A small image super-resolution model, trained from scratch.
Model: 3.12M parameters, arch unet, norm batchnorm, activation silu, widths [48, 96, 192].
Training: adamw at rate 0.0021, 34800 steps.
Data: trained on microscope photos of single blood and bone marrow cells, 97085 training examples.
Rows from block 9, named by matrix and row number. Rows with one number belong to one channel. Each number is 128 + 24 x the weight over its row's rms, rounded and kept within 0 to 255. All counts start at 0. Numbers have three digits each.
# convs0: first 3x3 conv (model.decb.0.1.convs.0.weight, 96x96x3x3), inputs 0-13, a 3x3 kernel for each
# convs1: second 3x3 conv (model.decb.0.1.convs.1.weight, 96x96x3x3, transposed), outputs 0-13, a 3x3 kernel for each
convs0.29:125124147151145153163140150126137125131139116141137118122127146127120146130137152102095105101103089089089092125128132138138154153156159113145140113166147122160149153176151152177154164173147103120107108100108108088099169157149177155152170152167127145136138144135122127120173139162186100165173117190141148164133160153139152148132129133117115126112108113108114111085099109065096113
convs1.29:118093118123100116120119126119123118113111117126115095119121128118127142139149151111145127113129140128130132118120115109111102105107105121113097128126124134141124107112120108115123106111121106089122106093114107105107125142125123115111116111113146149127121156117128134110119128126112136120113119098081098103092101120089109115126108114135094130146133138124129142129146140134146133
convs0.30:153149131166163141132124123175124153127128123114096111136126149170174171124112125097111149109117107116129137142136136129137133117129139151184204168167172161136152149114100122104085124126117190123090159132085135139119128128110149144133139144140103120122142137144145125098120118153122101135118103163140179167149197172131161174143195133117143134120137143144130067108121061104119085
convs1.30:138131156146141154132137120108103109137108092103090097154166148111129120100126110128145121075156137076102150109110100107104109099097111176174145167173163103151169151147139147143133165137123157130149178119119181163121136144142164113129134107104104122116101122137107112135124110127142133118112104125152166167158200188146184177149140142149145121139124127148116173193110124195152117
convs0.31:160173159154120152162176164129118100093076096116100132118101144107117094117153151129110104137140167151132133152154165159154155156168169089098103140134161114132086120141153152147158128133128127129102142120141168156147119125123115128150144143140099108080090122121104092087130158130155145183115117155099115097115089116142143141142092103132182160113087107100099131124137111109112121
convs1.31:145158148151155117140163150176182158138128144136144130127111112130146165166139155121136106108068112141160112105107099111127120119122121148164132145147178161143123152156140136132142137138141136112138101144132154124173124132112126110113114139106117125117091125120128121121188202145097104166147197135161166153155142142147137138180169148133101145148158126154148168166207155130131158
convs0.32:140138150163163164167158158089101104105112114112108108117112118134123128139135131116106098109119107115111097171179169174181171178180179127132129127147142133149155165169161174174164169167162097109103111123115103099103165149134163163144166152147133137141131133138129136135121118121125115125128118128107117120112126127107121127108118110110108107107103106112105112097103095076099089
convs1.32:147127124126118125134129126146152149119123109109108090111128129118141128130144138130132117124129125132111121162168165166170166164167161110125109099120106125129120165163139130134141129132138078072096082084097093105099118121130104116113083097099157158151148149137120121111137119116123127116117118106114114108110123117107119118141132123152151138151147133147141169177161169162166158
convs0.33:123139141086120113096136124140143143124129143111138126151140161150156079080078070149188153131138119138125115109103103098094093108094104110148134128101117118136135112131112112119129108112122083106150075118120063143149122135129099108135125118136096118159110124128128116120142145140131150144136104136150155132143116125138142117159167178162158145096095140086128098084194159105145138
convs1.33:130132128117145151129137125154185170156148159170150165107126144096104095107121117130150108125089055107062072097116106111115109103106101116139109144128123098113134162156160144153151153167168142130182139158185120153165135179155115137117103109102145137130166136112159156154158180148104110146113088134128127143138118134129143146087121131107110118098088085048039126073103149100123137
convs0.34:119125115129130122135131127143148139142140136142145143122126123139123121127123122163148137156131134152144134121118122129126129138132132145145154140145146152154149144138130144139131151145137067076069081074066083070064118112108119109112119110106146152163156158161159161159164172176168173163164170164169180169165178171172180177139160132127133134135153149076085080094105089103098093
convs1.34:137137131140144136137138133138141138139135134139128126103111114103109118097109121135139144130141149129140145133140133134135130122129125131138131136134137120139135151145139152147136155141135143144140140131134134121141137130134134128131128127138101087076090084081087084082172166161173165159168157154143147149144151156139144152135146139138143135130129125114119116132125110130128118
convs0.35:114112119104111119115108109120105128135149130102114124124121150084094130112107134123127127130130139126122160124123130121125126138130133108101126083096131112124172138112124116126124127129111106119118079066086073128048109108110118130136124123105141134150121129131141148160096137118126122155128142121143109135115129152125148152141095113154158154141177143136122132174083101123151103
convs1.35:126125120155118122143135138145145155164165159174170161121127138137141128097112113083113110100097125112140128128139121129121126122121117122145134123137145135125146161153140143164132160146142165127147149159140160143146124134151141116155117140157114096101104113098099071071126158123142116136159164158134146149132133141130126128126109117131132101140148111189138158170155148177158138
convs0.36:118150138145152168125138149136123148132139119131118139141168151103111123137091099119121105122130083108117107097102107114107111118118122133144138142156137080131132119105132127155139146167153100150097129108125150115094144161153118152154152150171139155127112118117108132121115094116146133136136134114160167160156180154137157151132126142151113105156156130096147116110082110145100115
convs1.36:123098111142131111122125112169129171163115130131150133123134119105123121086096100095107135117111106122108073102113108124124120122114096127092136158129134114146061119130111124143139154155152158148101128120152105138183109115120097086125076095111169147156150143146139146106132124134151127151119137138143141149150153139132142125124098096131118114104097116169142104122116133138134171
convs0.37:115133121112134133115129119114124106124121123110133149113141134124153097134153123117107089124105094141108120113105117127121134137130134135128156145160142136113154144134123131132133126132150119097151095082151090122152130119141130133144130126145149142128143135111159146120159138134142158137142163158136113117127106112126112126116105097127097095131144127109074156121063178093124130
convs1.37:130114132137123165138143161171156170165156167173158137132145137115152130122144155138115103173139109150139117123117122128124128137129130150133126141135129158122151124147174127165178152167173070142171072165167119146160130115125143125126120118124133137125122124119118114117125118141177128135162114130163162163147154155150149147096108145103140135125131125121147144097120127121132116
convs0.38:136123112096101097089084084156163155146150133162165152128135132124114124119101117166152159143146157144141136170169173157127120117103100148138177126122157112123156118111113109096103090087089105136120116137133139143136123129122108116116097097091123116120124121123098105100138162166125151132129147111138140141122124122118127131149147164147136149154160163115141149124159149135147143
convs1.38:143152144145143148138125139134126126143125138142145141138136149145136141151152159140126126146167142146151140138139139136134138139140138154153142151147131103115081129130132125115122118106120139151162147134168112123137104126138139143155109125139140137133143138133161159148140127118131115110120094083138143151131138144135139141089075096131105134119114142140155162161177189153167179
convs0.39:166178178127130128121124122173156156162170153153150166124125130111113113139149140165180178177175177168158157159160165146137105112113114181156151188167161147160142128118121119124127130127124156137155152186165155172159145147152132125134132138143113128120137138128127126120147125148163147161157137152162160160151147148164151150166163162155161155144143155093105101090104101088101104
convs1.39:148104118117105117110105108154155155154133131123127116130118124141142136129127133186165157161162145162158147126130141131139147144143141104101101115116109102096095126141096103114115116117117093108107117103133107104135132143151131115147111119134160148161158162147120120125098058096093076125125113128107066080086086092093091098132132123137125146140134138084093114120117121115127123
convs0.40:144132134146146123153148148119131114159116131128139134083097090110120129119129103115133126108118109101095091136136131141144139143144138096106123105130111119128091139137146145137144149140144138085111123100091112114087112125105144103103127136124153163158162150162154147152119102082100094083088074062117108102106100089108111098103135106095096114103096086106055099125108146101126145
convs1.40:129133130146148138140144141130132106119125119117121117142144137131134132158148154115101092101105119094072085101111101106120112111114119130129115121137135104130153152153160139133141142138119148166186161166126162173135109105094099112080108093097103109095110114112111123120162166144118169091138125097160158160165166167155151149125132131121123122119101111100107128128117096113124115
convs0.41:118109107119101095118098109111143124149113138146136136140168123133161152165172158133168098128177113168156136117116104125120109136123101121137062096113080113112110128122118116110110127115123140121157126154172142136151112127129121150152134139124125151118145163138141146133115125121111140120125115123112111098111118088102106099126155121124133129141140125144139169121102169118097150
convs1.41:160161156153155140142160154082083074076104080066098069127130118130108115149116122130131118128116129139121132130123107137128107142130117182177159153148137161158139144148151145143146149150139134131118122146117130129114127122094123107084123113091079074095068071083073081081138158130107172112145165128180166167163159163169158171145144131137146152146142136128142150134159145116158138
convs0.42:137156159150158160144146153120108094127115115154133133116130144142139155131123139136137145139138139123130144136150151145154151144148151114106092100109107112111119139145150135147147147149151084102106121113139156125126129167166121121126140146139128117112125117103105110122098096111086082097111113106092091081080083072083095091137129133116118125128120119102112130116088107128127135
convs1.42:132139128127133124124127129122120121120126121119122125091087072105122091095075070147133142146122130165127113103104117100097103111101106146151161153164152160145146133143126131140127146144136165163139164176180145156180139119108137135136134125134123111121148147144122108115151152152151150177127134168148148138142147134151142135083085059079097081095107091098084068092106109072102112
convs0.43:134126138115148130132132146131129135133135180144118132147150151138141125112162152092087117113079120060091126155139123126114119112117118152134158140150151113140162102132126126113134101108122136131144135139196133166148129141161140191173143154163131133114118136107122121112172133167110145145093134106139104102132131101134132125140125139170106129139115095140129136176062180119110107
convs1.43:134127125115146160130153136134104096057105116106103098102112140108124127110107123102133140188097131135115109126115127114123147114107109139139159168132158167120110137136131111167137108132138149129164062193163151125157121133124100105135111118110156149140177141127152161131093105101028109122080086070149158168158155155162156171142117126093140127135110145163144117095160156110139138
convs0.44:178171145178169134170146131172168153163161154166126129158134118127135108086128146143116123111131133107114115164153149162158146135130120142156121133150151131153129143122134128125105118121102185112111135125088134129088145103123121131118120116130113129140143149129152152130167180158134167153138119140130142157147142168159176179157165138144158144143112116130097132105115120115126121
convs1.44:138119109117114110120108105157155113126125097117101113153173151129153168138141127166191181118132165130175149160154152152159162157142152106096103076110130079094115138138088108096080111092081130131086127133115143089115116140128114108128105110126125118109124105121105106099132134121098125109125099116093092085098135120109128116148170152155166137154130139099111085154173125148129138
convs0.45:117110136149141149176134140096129124106113126143130105140131122119113122112100089133142158152129158130092151125127120131137123129146123122135099093128113193134132139150120146135125134141144116136156142121165138129101118154149166174181146123130129137122141145173136098141127118159102123157109125142098125137098117136096114129158148153150080120155137101177125140156093143139123108
convs1.45:128152132117158156126148157101117115100123132101131140118107110109116085128120093123131155182151151160116124117116107128115133138116109124146143135137152166157132145138120126166122112152132134142103093154142091161140137139126123143142117119151108108127112086115126126121146176133153189172144158153125126146137133129146151147097104083100150106105137134160146085114112103110117092
convs0.46:120152159163161172167168172099109103104137109104138135128119131139126113155143142121119119139142125131142135119122136157160159162165169101106097119128113120115122168163161164169157160163166085099093070106101086106105166148152167156144152159160125113127124125127124120133121111120101115105108110130136122125141128111133122121103116114114124118122134137150149124071125113105138128
convs1.46:124130147124136142096103129145147161122118105106098105097091072100103075106114096138129115149131100141140119088103103099105113098108112143175150163169151166174161131136159104107141104089133140154155176149175122121119120147174138153147146146129143145114129128112116108093114143155129104102123110082136135139136137106106103101113112101126116102143134123128128131118115139118118114
convs0.47:146134120105098090097084078154152139150147147149142148120117109124115115110106109161161160164164176179160185180173168177166153155130116143129131124111147144128134123111107109096097102084083105098104120118105112126112134129124135131118111100101131125126114111122128118116143139136134131123130125123108109101104105095109111102150149136146146142147151144120130139130127132124119135
convs1.47:136134134130125130121123121133134139134132137145141147138136131127120135138126128143149147155152156165167154130131131132127128134132132142154135145130128143128120118126124111119118112109111148154171134164166143161171127146154141147163145146161128125116135133130131130130153136153144134152170147157148154162143148159148150164076090107065080099103108122135154153149184176130161161
convs0.48:129138134115124122105114114158164161154158158163164152102122146101115138114119135114110126108111134127123148114122129108115123113120124164165188156145164137120133101110110103106108104105112128133118124124112115131108135146133137130128116114118126139147145160155144149147153173159164162146164173149143146141131137127132129129143144139136134138140144142090106102099117112091122108
convs1.48:147155162156161174164170172170160171164172180171184179098091087128119098127134115107101077110110087105101086083090095096101101111114110140139143153161133159158138135132126133142131133143136148138149151136135156155139146130157153128156133127143122134149123124126139132142108109132078092126090100119129135141133141146134141143099078066096092074094098070117110125115109122116106113
convs0.49:136149158156153162156157162099086097104103098130117135136138144122133132111121136143142143142123128125135146132133136144147145144149150091095078096109090104114101147150159152157153153152163087090088099092087103083085130135144130137135111121137148149134141146124143144137143137147130137129112115137122126124119120119108114113107094092097099081094098095094095100096093089089084076
convs1.49:125127117131133128130132129161159161157156151142131135122144126136132106131140129120123136139124135130113132147161159156159160158168152123141137138143132143151148141133138142146142147146151148141136154150143140148134111119130111123126111131125130135137137132125124116121188193192195177190186186182155164158166171157164165160137132114142144119142137118131132108109125112102122100
convs0.50:130139142135142142140139144118128131120143130122131125166164162144155142149164155128101121130122119112110106108110115123127127131130127136109133124123140146138144140141145142142144141144142096089093086080091091090075126127141133138140121128127154147159147140145152153153143144138131150141125134128106095100104100105102102108119112114117132123121110122155163129136133127149129144
convs1.50:143146138144140138153145146111121121111117114120112112110106113124123113117129114132111115107114111107123113123121121128126123125129125129129132138136135129144138142151149153153151160157155125161139155137161148141150142133129143134122144143123096096103109099099096086096171169159169146156168157151149153157155157161159166166114118109122120118128131108100133127119128132118120126
convs0.51:111110135138140152138144146107099106084107122101097115111109113130130124127137147136147133131143145140137134118120116116118116105107130096122098118110111118142150132152161143146153151151156112103109102102138100103110157135129138143145123129120118131145138127120149138132123131122130143137118118132123135133118127138128138134157146162115125156137133144079065117116103120120104114
convs1.51:094098095096102103106107096119126135121132141138136137150162183141157127157162163134127133136139147127119110122127126103113125098105129089108125116115104119092108101108096090105097081099098126147128114136113126139114104113120099103113088090092102108114133128114137125114125106096118111116114085079104114120112122117117131114110120108106135120111118098169165154155150148162154174
convs0.52:161139137136128121137120120138116120148142120090095077128115106098111104115084095152155188139167127158141156151152153158137121138106115183177126130155136136155173129147152117122125132129123136125140089101121106078112120115128121148127104104109111106117128116116156134138167168167124165145160158149135130169146153158154166160112126138140129120116104135099079068103066123121087104
convs1.52:131130117096101106101106095170130118121144119145133125178204178179138177161177164195167168134125151145149148153169172138156161137150147112117115083094088098107085101129119105104118103113113100127102118106110106109106148146131094094114080102121117103113123088085121110110123094120103135106138151151084076080084083096101105090168170172143167180156170170088075083141159138145149127
convs0.53:108120085130136095141135106135088107080080086112090067143151158180199134110091139129167157158159125137132141108102091111107099125121114146186145173189151130170104106130121105126114125147113138195121117162087155141086138143150123130178167129177111147140133145147112129159143144160143096126143083105129184144145194153151203141138167165110135134109109119088173062118133099147175122
convs1.53:116105094129126120126146105142159158127121131140137153119132107103124105131136107128161148112196179115096118103083073117112104118110110141111104142200179140150152108102092129109109136132130139120058100036084139129133118136138121128168134107177119128147131123143129137131138122094098131142133104176127154144146186167148170161121143097082122096103091089141133131148097107152160147