Weights of a small image super-resolution model.
Model: 3.12M parameters, norm batchnorm, widths [48, 96, 192].
Training: 34800 steps, batches of 64.
Data: trained on microscope photos of single blood and bone marrow cells, 97085 training examples, 22.9 epochs.
Rows from block 6 of a small image super-resolution model, named by matrix and row number. Rows with one number belong to one channel. Each number is 128 + 24 x the weight over its row's rms, rounded and kept within 0 to 255. All counts start at 0.
After each channel's rows are labels from the 100 images, of 14976, where the channel reaches its highest value: "strongest on" is what is common among them. Only what is clearly more common there than usual is listed. The data: microscope photos of single blood and bone marrow cells.
# convs0: first 3x3 conv (model.mid.0.convs.0.weight, 192x192x3x3, each kernel summed), inputs 0-63
# convs1: second 3x3 conv (model.mid.0.convs.1.weight, 192x192x3x3, transposed, each kernel summed), outputs 0-63

convs0.58 [166 153 109 145 156 142 153 153 151 151 157 116 136 136 137 105  89 149  91 146 140  95 101 118 128  91 112 104 149 155 153 102 132  95 149 130 101 146 149 149 145 150 157 115 120 107 101 120  91 135 144 131 146 146  99 105 102 100 152 107 117 124 151 110]
convs1.58 [138 130  72 155 146 115 137 119 112 154 146 125 103 151 128 103 108 145 105 149 132 123 100 112 124 113 115 146 150 106 127 132 107 105 137 118 109 158 123 132 130 159 104  96  90  69 114 126 136 149 174 166 155 160 127  59 114 116 113 102 146  96 149 131]
strongest on: cell type: artefact

convs0.54 [140 103 104 152 142 114 104 180 165 116 127 122 116  84 110 125 104 132  95 128 152 136 119 111 124 120 147 110 137 138  92 125 156 101 142 132 131 125 122 110  91 118 152 155 165 163 113 110  96 140 112  99 110 104 106 154 109 130 119 109 125 168 186 144]
convs1.54 [110 177 121 123 123 109 102 138 141 141 116 125 102 132 125 116 138 145 136 132 142 129 137  96 101 126 124 158 120  74 124 117 145 136 141 144 122 155 117 146 141 135 128 106  80  94 131 165 134 121 134 103 115 124 129 102 126 136 116 126 130 144 186 243]
strongest on: cell type: lymphocyte

convs0.32 [162 103 138 119 138 147 157 130 111 108 141 156  91 105 159 123  89 120 103 127  83 110 137 121 136  98 181  83 136 154 102 117 108  96 103  88 106 132 131 131  99 100 131 115 145 127 140 107 112 104 141  89 114 137 136 124 122 123 139 158 120 137 132 106]
convs1.32 [137 121 124 102 129 104 153 105  94 135 162 186  72 143 172 135 132  97 149 133 165 139 149 134 133 156 162 146 180  73 145 137 112 113 142 125 143 144 119 123 132 123 106 122 119 130 160 114 114  96 174 105 144 163 171 141 118 140 134 141 116 113 162 162]
strongest on: cell type: segmented neutrophil

convs0.61 [133 120 128 126 143 128 116 175 137 103 110 128 108 100 118 138 101 131 120 132 128 107 157  76 104 116 126 110 116 140  67 100 125  86 118 125 120 161 163 126 118 105 129 100 120 126 106 140 116 146 105  51 117 121 124 134 113 145 128 135 120 151 155 122]
convs1.61 [127 172 116 114 128 112 126 116 125 142 143 151  92 140 153 122 130 124 139 145 150 128 129  99 104 123 137 152 151  69 126 120 128 121 146 140 128 159 119 139 132 135 113  98  85  98 133 152 131 109 158 102 142 156 140 108 121 135 135 126 131 126 187 234]
strongest on: cell type: segmented neutrophil

convs0.132 [ 96  99 149 119 133 150 112 150 128 107 142 174  93  91 163 142 134 103 134 102 114 173 181 119 139 160 172 116 120 121 100 142 144 147  99  91 152 144 105  98 111  87 147 129 138 168 166 126 161  86 139  97  95 126 171 166 129 157 130 179  93 152 129 119]
convs1.132 [127 130 109 112 127  98 144 119 100 111 145 189  68 159 172 137 129 104 146 107 128 139 142 124 110 154 182 139 144 136 141 138 130 123 113 127 140 121  93  94 108 107 115 130 108 140 171 130 109  99 141  98 102 150 170 142 123 143 127 154 153 119 163 178]
strongest on: smear: peripheral blood; cell type: segmented neutrophil

convs0.114 [ 97  64 155 112 126 137  90 172 123 105 101 117 125 113 133 123 134 136 154 121 116 121 177 116 118 163 117 134 107 168 140 144 136 133  94 114 137 106  92 136 148 105 133 120 121 136 125 125 104 131 111  70 102 129 143 155 109 131 160 151  70 149  83  66]
convs1.114 [109 192  96 125 128 109 124 125 137 152 156 169 130 148 161 114 110 139 127 121 140 113 101  99  91 117 156 141 148 105 124 122 149 133 125 136 112 133  91 127 127 150 122 106  76 106 131 141 116 120 168 111 135 158 124 103 118 117 126 122 157 142 174 225]
strongest on: cell type: lymphocyte

convs0.110 [157 153 122 155 159 150 143 129 144 149 140 117 103 152 122 128  91 154  90 150 104 100  92 138 149  79 112 108 153 147 143 110 123  97 129 136 105 125 151 141  95 158 141 119 154 114  98  95  97 100 142 153 116 119 107 122 119 113 147  99 104 132 156 143]
convs1.110 [144 123 118 152 163 119 153 124 136 132 122 118  85 143 130 104 116 120 114 165 141 133 123  87 123  97  92 143 153 109 129  97 125 115 187 143 116 187 181 155 156 125 108  97  99  87 106 145 141 147 147 118 165 123 124 108 118 128 129 108 146 152 137 121]
strongest on: cell type: lymphocyte

convs0.84 [152 155  95 147 144 114 148 143 134 148 151 118 136 150 134  97 101 148 104 149 164 104 104 113 101 109 101 128 151 148 146 115 114  98 160 147  96 148 145 154 170 152 142 113 102  91  94 133 100 154 151 155 172 150  91  95 104  93 136  97 141 115 147 138]
convs1.84 [138 109 105 152 146 116 116 135 131 145 115 103 119 136 108 107 102 161  85 139 112 116  78 118 137  75  93 104 129 114 113  97 124 118 131 125  84 129 158 153 119 162 107 105 124 108  95 119 131 119 113 186 118 117 103  98 106 123 140  78 122 107 144  81]
strongest on: cell type: artefact

convs0.116 [132  92 146 130 133 137 154 135 103  83 128 167  73 130 159 138 126 105 122 133  89 149 147 137 153 101 189  99 131 124  97 133 105 101 133 100 123 151 136 116  78  75 133 123 158 140 150 126 146  75 125 120 111 125 154 161 121 143 111 170 148 127 133 141]
convs1.116 [148 124 134 113 135 114 162  93  87 120 148 168  59 160 163 151 134  89 151 143 162 154 160 132 137 141 148 141 175  96 151 131 104  98 152 119 145 146 140 117 121 105  95 122 126 136 156 117 119  95 146 101 140 160 179 162 128 146 139 146 143 112 161 178]
strongest on: cell type: segmented neutrophil

convs0.88 [157 157 109 147 146 133 146 143 146 159 148 103 134 144 138  93  97 157  98 151 146  90 104  91  99 107 108 135 155 149 154 103 138  97 153 157  94 144 148 148 157 156 157 101  95  99  98 126  95 146 140 132 160 151  91  90  98  95 145 105 114 124 152 107]
convs1.88 [109 142 108 132 137 115 122 178 158 150 141 159 105 110 145  94 100 134 118 108 131  96  98  92  90 112 131 126 122 147 122 108 168 136 131 156 113 121  94 152 145 146 157  96  96 116 100 121  95 153 183 109 162 146 101  96 106 103 120 114 110 138 155 153]
strongest on: cell type: segmented neutrophil; cell type: artefact

convs0.47 [140 101 127 169 137 139 121 151 143 120 135 138  69 145 117 143 106 139  89 142 101 125 109 133 137 112 168  91 127 136 106 120 138  94 138 135 127 136 188 110  67 130 132 125 176 149 115 123 128 112  78 157  81 103 141 158 137 139 117 117  91 136 149 163]
convs1.47 [155 129 134 137 136 111 143  68 109 125 110 114  76 150 135 137 155 110 137 167 144 168 151 110 153 110 116 146 152 112 117 120  99 119 168 138 135 182 188 122 121 116  73 106 114 105 153 141 179 107 117 123 144 131 161 125 128 155 139 126 178 128 147 153]
strongest on: smear: peripheral blood; cell type: segmented neutrophil

convs0.98 [171 117 106 138 136 149 118 168 150 132 146 114 139 119 112 128  77 138 100 133 150  94  97 113 125 123 128 116 145 129 140 107 134  86 146 131 120 143 132 124 113 138 142 144 133 152 123 112  73 125 123  93 124 104 108 121 108 120 154 113  93 146 172 141]
convs1.98 [114 171 118 127 130 109 106 144 139 130 110 127  79 137 123 112 123 139 129 121 133 114 130  94 103 112 125 149 113  63 120 111 148 125 137 147 116 150 122 146 130 128 130 102  88 101 120 154 124 118 130 101 109 129 116 105 117 124 113 114 126 145 188 251]
strongest on: cell type: lymphocyte

convs0.1 [151 151 117 147 153 141 147 148 165 153 160 116 141 135 131 101  99 155 109 150 140  85 107  99 116  99 107 123 145 153 148 100 151 108 137 152  94 136 140 144 141 163 157 105 109 106  85 105  87 142 161 131 143 143  88 107 104  92 143 104  97 133 165 102]
convs1.1 [113 124 132  87 116  93 109 123 136 157 146 160  82 141 147 126 127 128 143 121 174 121 120  98 102 133 133 176 162  79 116 127 162 144 140 164 118 154 108 148 141 142 107  91  85 107 140 130 122 106 157 110 160 168 130 116 113 124 127 118  98 132 157 155]
strongest on: cell type: artefact

convs0.120 [147 157 104 143 144 119 151 142 137 151 152 120 136 146 134  95 103 150 102 151 159  96 105 108 103 107 108 128 154 151 143 114 120  94 160 153  97 149 145 157 165 156 148 109 101  88  96 132  95 155 154 150 167 158  91  94 102  92 135 102 134 114 148 133]
convs1.120 [125 125  88 149 150 104 116 119 132 152 133 122 133 144 111 102  98 161  88 135 116 112  72 111 123  82  98 110 139 116 113 102 128 123 130 123  86 130 140 151 123 164  97 103 112  97  99 114 130 129 131 179 126 124  99  87  98 108 124  74 122 107 153  99]
strongest on: cell type: artefact

convs0.41 [160 141 133 122 103 139 142  98 111 132 118 124  88 125 102 122 153 113 121 153 133 123  95 173 125  95 101 135 122 130  94 120  93  59 144 168 130 166 111 131 119 125  70 143 150  95  98 107 114 133  92 137 186 140  70 116 127 121 114 117 157 113 118 110]
convs1.41 [139 102 109 146 137 109 120 127 141 148 114  87 133 145 107 108 119 167  94 152 127 112  77 118 140  79  88 105 140 105 112  99 129 136 142 119  98 141 155 152 132 156 116 109 123  97  88 120 133 144 111 180 126 127  95  96 105 113 136  74 137 114 156  93]
strongest on: smear: peripheral blood; cell type: segmented neutrophil

convs0.95 [120 125 104 153 119 139  99 151 179 151 116  90 172  92  94  92 108 162  99 149 143  96  95 142 149 100  99 125 135 133 130 148 164 113 152 145 121 125 109 130 176 169 165 153 149 125  89 155  92 195 103 137 132 107  81 121 102  94 138 111 108 111 171 115]
convs1.95 [ 95 150 155 117  93 144  81 144 166 142 105  80 182  96 104 122 148 160 137 126 108 120 122 127 126 134 115 125  87 135 105 140 144 159 113 133 136 119 120 149 130 155 147 132 134 125 116 147 148 125 106 116 114 114  92 109 144 126 114 120 118 132 107 165]
strongest on: cell type: segmented neutrophil

convs0.106 [106  95 148 134 156 127 124 170 147 108  97 119 116 129 115 130  98 139 132 116 127 106 170  80 107 119 115 110 122 153  94  99 134 103  93 133 126 144 147 129 133 117 116  90 119 122 116 151 100 164  73  52  99 139 140 144 111 149 141 136  99 153 129  95]
convs1.106 [121 189 126 117 127 111 124 111 129 145 138 148 106 142 146 120 137 125 139 145 154 128 125  94  98 119 129 157 153  76 120 119 128 118 142 144 126 152 117 133 141 135 112 100  80  96 128 163 138 114 151 103 150 155 139 107 122 136 127 126 136 135 175 241]
strongest on: cell type: lymphocyte

convs0.70 [149 160 107 143 151 123 156 142 143 150 157 130 145 148 149  97 102 147 100 151 161  92 110  99  98 105 116 136 153 150 145 105 128  99 149 155  99 147 144 148 158 149 152 101  95  96 100 134  97 154 162 140 161 158  96  97 103  94 139 108 123 114 150 136]
convs1.70 [131 136  69 149 150 114 125 132 112 166 150 135 146 157 138 111 105 170  97 126 128 114  89 119 118 106 130 127 150 114 116 121 123 125 131 104  96 129 129 133 118 183  93 105  96  78 117 124 117 141 153 160 142 145 109  70 103 109 123  87 140  85 150 129]
strongest on: cell type: artefact

convs0.4 [154  93 157 126 137 142 114 143 139  97 142 134 113 106 154 129  94 144 125 136 130 102 150 107 137 123 139 120 141 142 110 115 127 113 100 112 112 175 121 125 122 112  93 111 112 100 128 127  85 132  81  42 117 152 131 126  99 136 156 128  77 163 146 103]
convs1.4 [142 168 102 120 137 106 145 118 115 131 144 158  92 159 152 123 113 120 129 138 153 120 124 100  94 112 143 148 162  75 139 114 123  97 146 137 119 146 120 122 130 123 121 107  81 109 131 134 113 123 155 102 129 157 139 116 111 130 126 124 118 127 177 231]
strongest on: cell type: lymphocyte

convs0.45 [142 160 109 135 136 122 149 135 125 148 149 119 138 138 131  94 104 142 105 145 167  93 105 127 111 112 108 123 143 147 133 125 119  88 159 144  98 139 129 155 177 150 132 123 115  87  95 125  84 143 165 139 182 167  86  93 100  82 129 108 125 110 147 135]
convs1.45 [129 132  95 141 149 108 126 122 133 151 135 128 107 145 122 110 101 159  88 130 116 109  67 109 128  71 108 102 141 106 118  96 132 123 129 122  83 122 139 145 107 155  99 104 113 104 102 103 128 112 135 173 126 126  92  98  99 112 139  79 126 110 149  95]
strongest on: cell type: artefact

convs0.78 [166  69 109 136 129 134 118 163 131 110 148 129 115 112 137 137  95 145 118 131 128 101 122 107 135 109 151  87 121 142 117 110 128  84 150  95 118 159 151 144 148 128 164 115 156 134 116 129 102 134  94 102 103 132 129 130  87 121 158 128 132 148 156  79]
convs1.78 [121 167 114 122 133 110 112 128 150 141 117 131  85 143 131 117 126 139 130 145 145 123 124 110 115 112 119 154 139  77 125 118 138 123 136 145 118 147 121 146 135 137 135 105  87  97 115 140 133 119 144 110 124 141 118 102 116 128 125 113 136 132 194 243]
strongest on: cell type: lymphocyte

convs0.191 [132 106 139 118 150 142 125 163 129 104 115 139  97  92 122 135 100 121 126 128 101 123 155  93 108 117 130 113 108 164  69 108 116  93  95 112 124 146 152 131 117 108 101 101 115 126 116 117 121 136 121  49 127 126 134 133 110 153 138 147 109 159 126 110]
convs1.191 [127 174 109 117 133 107 141 118 120 146 156 169  94 143 161 120 122 120 135 138 152 118 127 105 100 128 148 144 163  74 133 124 127 118 141 134 123 150 110 130 133 137 120 102  88 107 135 133 116 116 177 106 146 168 140 114 116 127 127 124 131 124 180 220]
strongest on: cell type: segmented neutrophil

convs0.27 [159 140 122 146 108 115 137 101 107 138 137 129 118 125 113 106 138 121 118 124 110 124 117 167 125 110 151 106 141 135  83 122 103 115 130 112 104 118 149 163 132 137 107 134  99  81 109 131 165 161  83 179 187 104 107  90 137 102 123 133 192 129 120 131]
convs1.27 [129  75 141 144 122 122 116 130 145 137  87  76 147 114  92 112 136 143 115 145 109 127 115 137 158 116  81 122 122 157 105 129 122 143 136 129 112 145 163 156 157 143 129 127 152 109 100 133 156 154  83 172 134 109  96 108 124 121 127  96 140 122  93  64]
strongest on: smear: peripheral blood; cell type: segmented neutrophil; cell type: lymphocyte

convs0.147 [150 102 145 145 136 148 117  96 105 118 104 139  96 161 119 175 115 114 132 110  59 155 141 181 169  97 138  82 121 126 118 128 107 122 129  79 151 116 155 126  89 122  88 133 145 134 145 109 155  96  86 155  80 110 186 151 162 160 140 144 130 124  92 153]
convs1.147 [178 102 145 149 144 137 158  94 100 100  82  81 107 147 100 148 135 114 118 164 125 160 141 133 172 102  97 129 131 135 136 123  87 103 151 126 135 157 194 116 136  92 105 135 145 142 131 118 160 138  79 148 128 108 155 155 134 154 147 127 174 121 122 101]
strongest on: smear: peripheral blood

convs0.165 [111  78 143 112 140  93 114 144 129  99 100 127 150 148 144 126 141 140 164 118 126 149 179 148 123 150 111 174 147 130 120 151 134 104  90 128 130  76 103 128 197 106 128 144 140 126 110 129  95 136  75  92 107 135 149 135 116 144 137 145  52 142 118 100]
convs1.165 [124 177  91 129 140 110 130 138 128 148 154 155 102 159 153 116 110 144 121 131 142 114  92 111 123  99 142 142 151  99 135 110 141 136 130 141 100 138 113 134 120 145 114  98  85  91 131 143 118 115 145 125 136 154 127  98 115 128 147 114 141 131 182 222]
strongest on: cell type: lymphocyte

convs0.151 [150 158 104 143 142 119 152 144 137 150 153 117 139 146 138  94 105 148 104 149 163  98 103 108 103 108 107 130 154 153 144 116 123  93 160 152  98 147 145 157 167 155 146 110 101  88  96 132  97 152 156 150 171 158  89  94 102  90 135 105 137 114 148 136]
convs1.151 [129 127  88 154 150 107 116 131 130 159 135 121 131 148 113 104  94 162  83 138 118 109  74 112 125  77  97 107 139 113 112  96 128 120 123 120  84 125 142 150 118 162 103 100 111  96  94 117 130 130 132 177 126 128 100  84 105 113 125  75 122 105 154 103]
strongest on: cell type: artefact

convs0.86 [ 99 102 143 101  90 117 101  97 122 112 110 138 163  83 126 123 151 104 148 106 117 138 150 153 122 176 155 145 103 113 108 167 136 145 112 111 128  99  83 122 150 111 114 152 122 108 136 143 137 130 113 112 156  97 129 103 143 117 101 164 124 112 110 102]
convs1.86 [116 108 106 146 132 134 118 124 115 141 141 120 174 130 114 130 124 160 119 107  88 129 115 160 137 138 132 102 113 152 115 143 128 137  73  91 124  78  98 115 111 156 123 156 151 131 130 111 127 127 104 182  92 105 127 113 134 126 120 120 141 102 111  54]
strongest on: smear: peripheral blood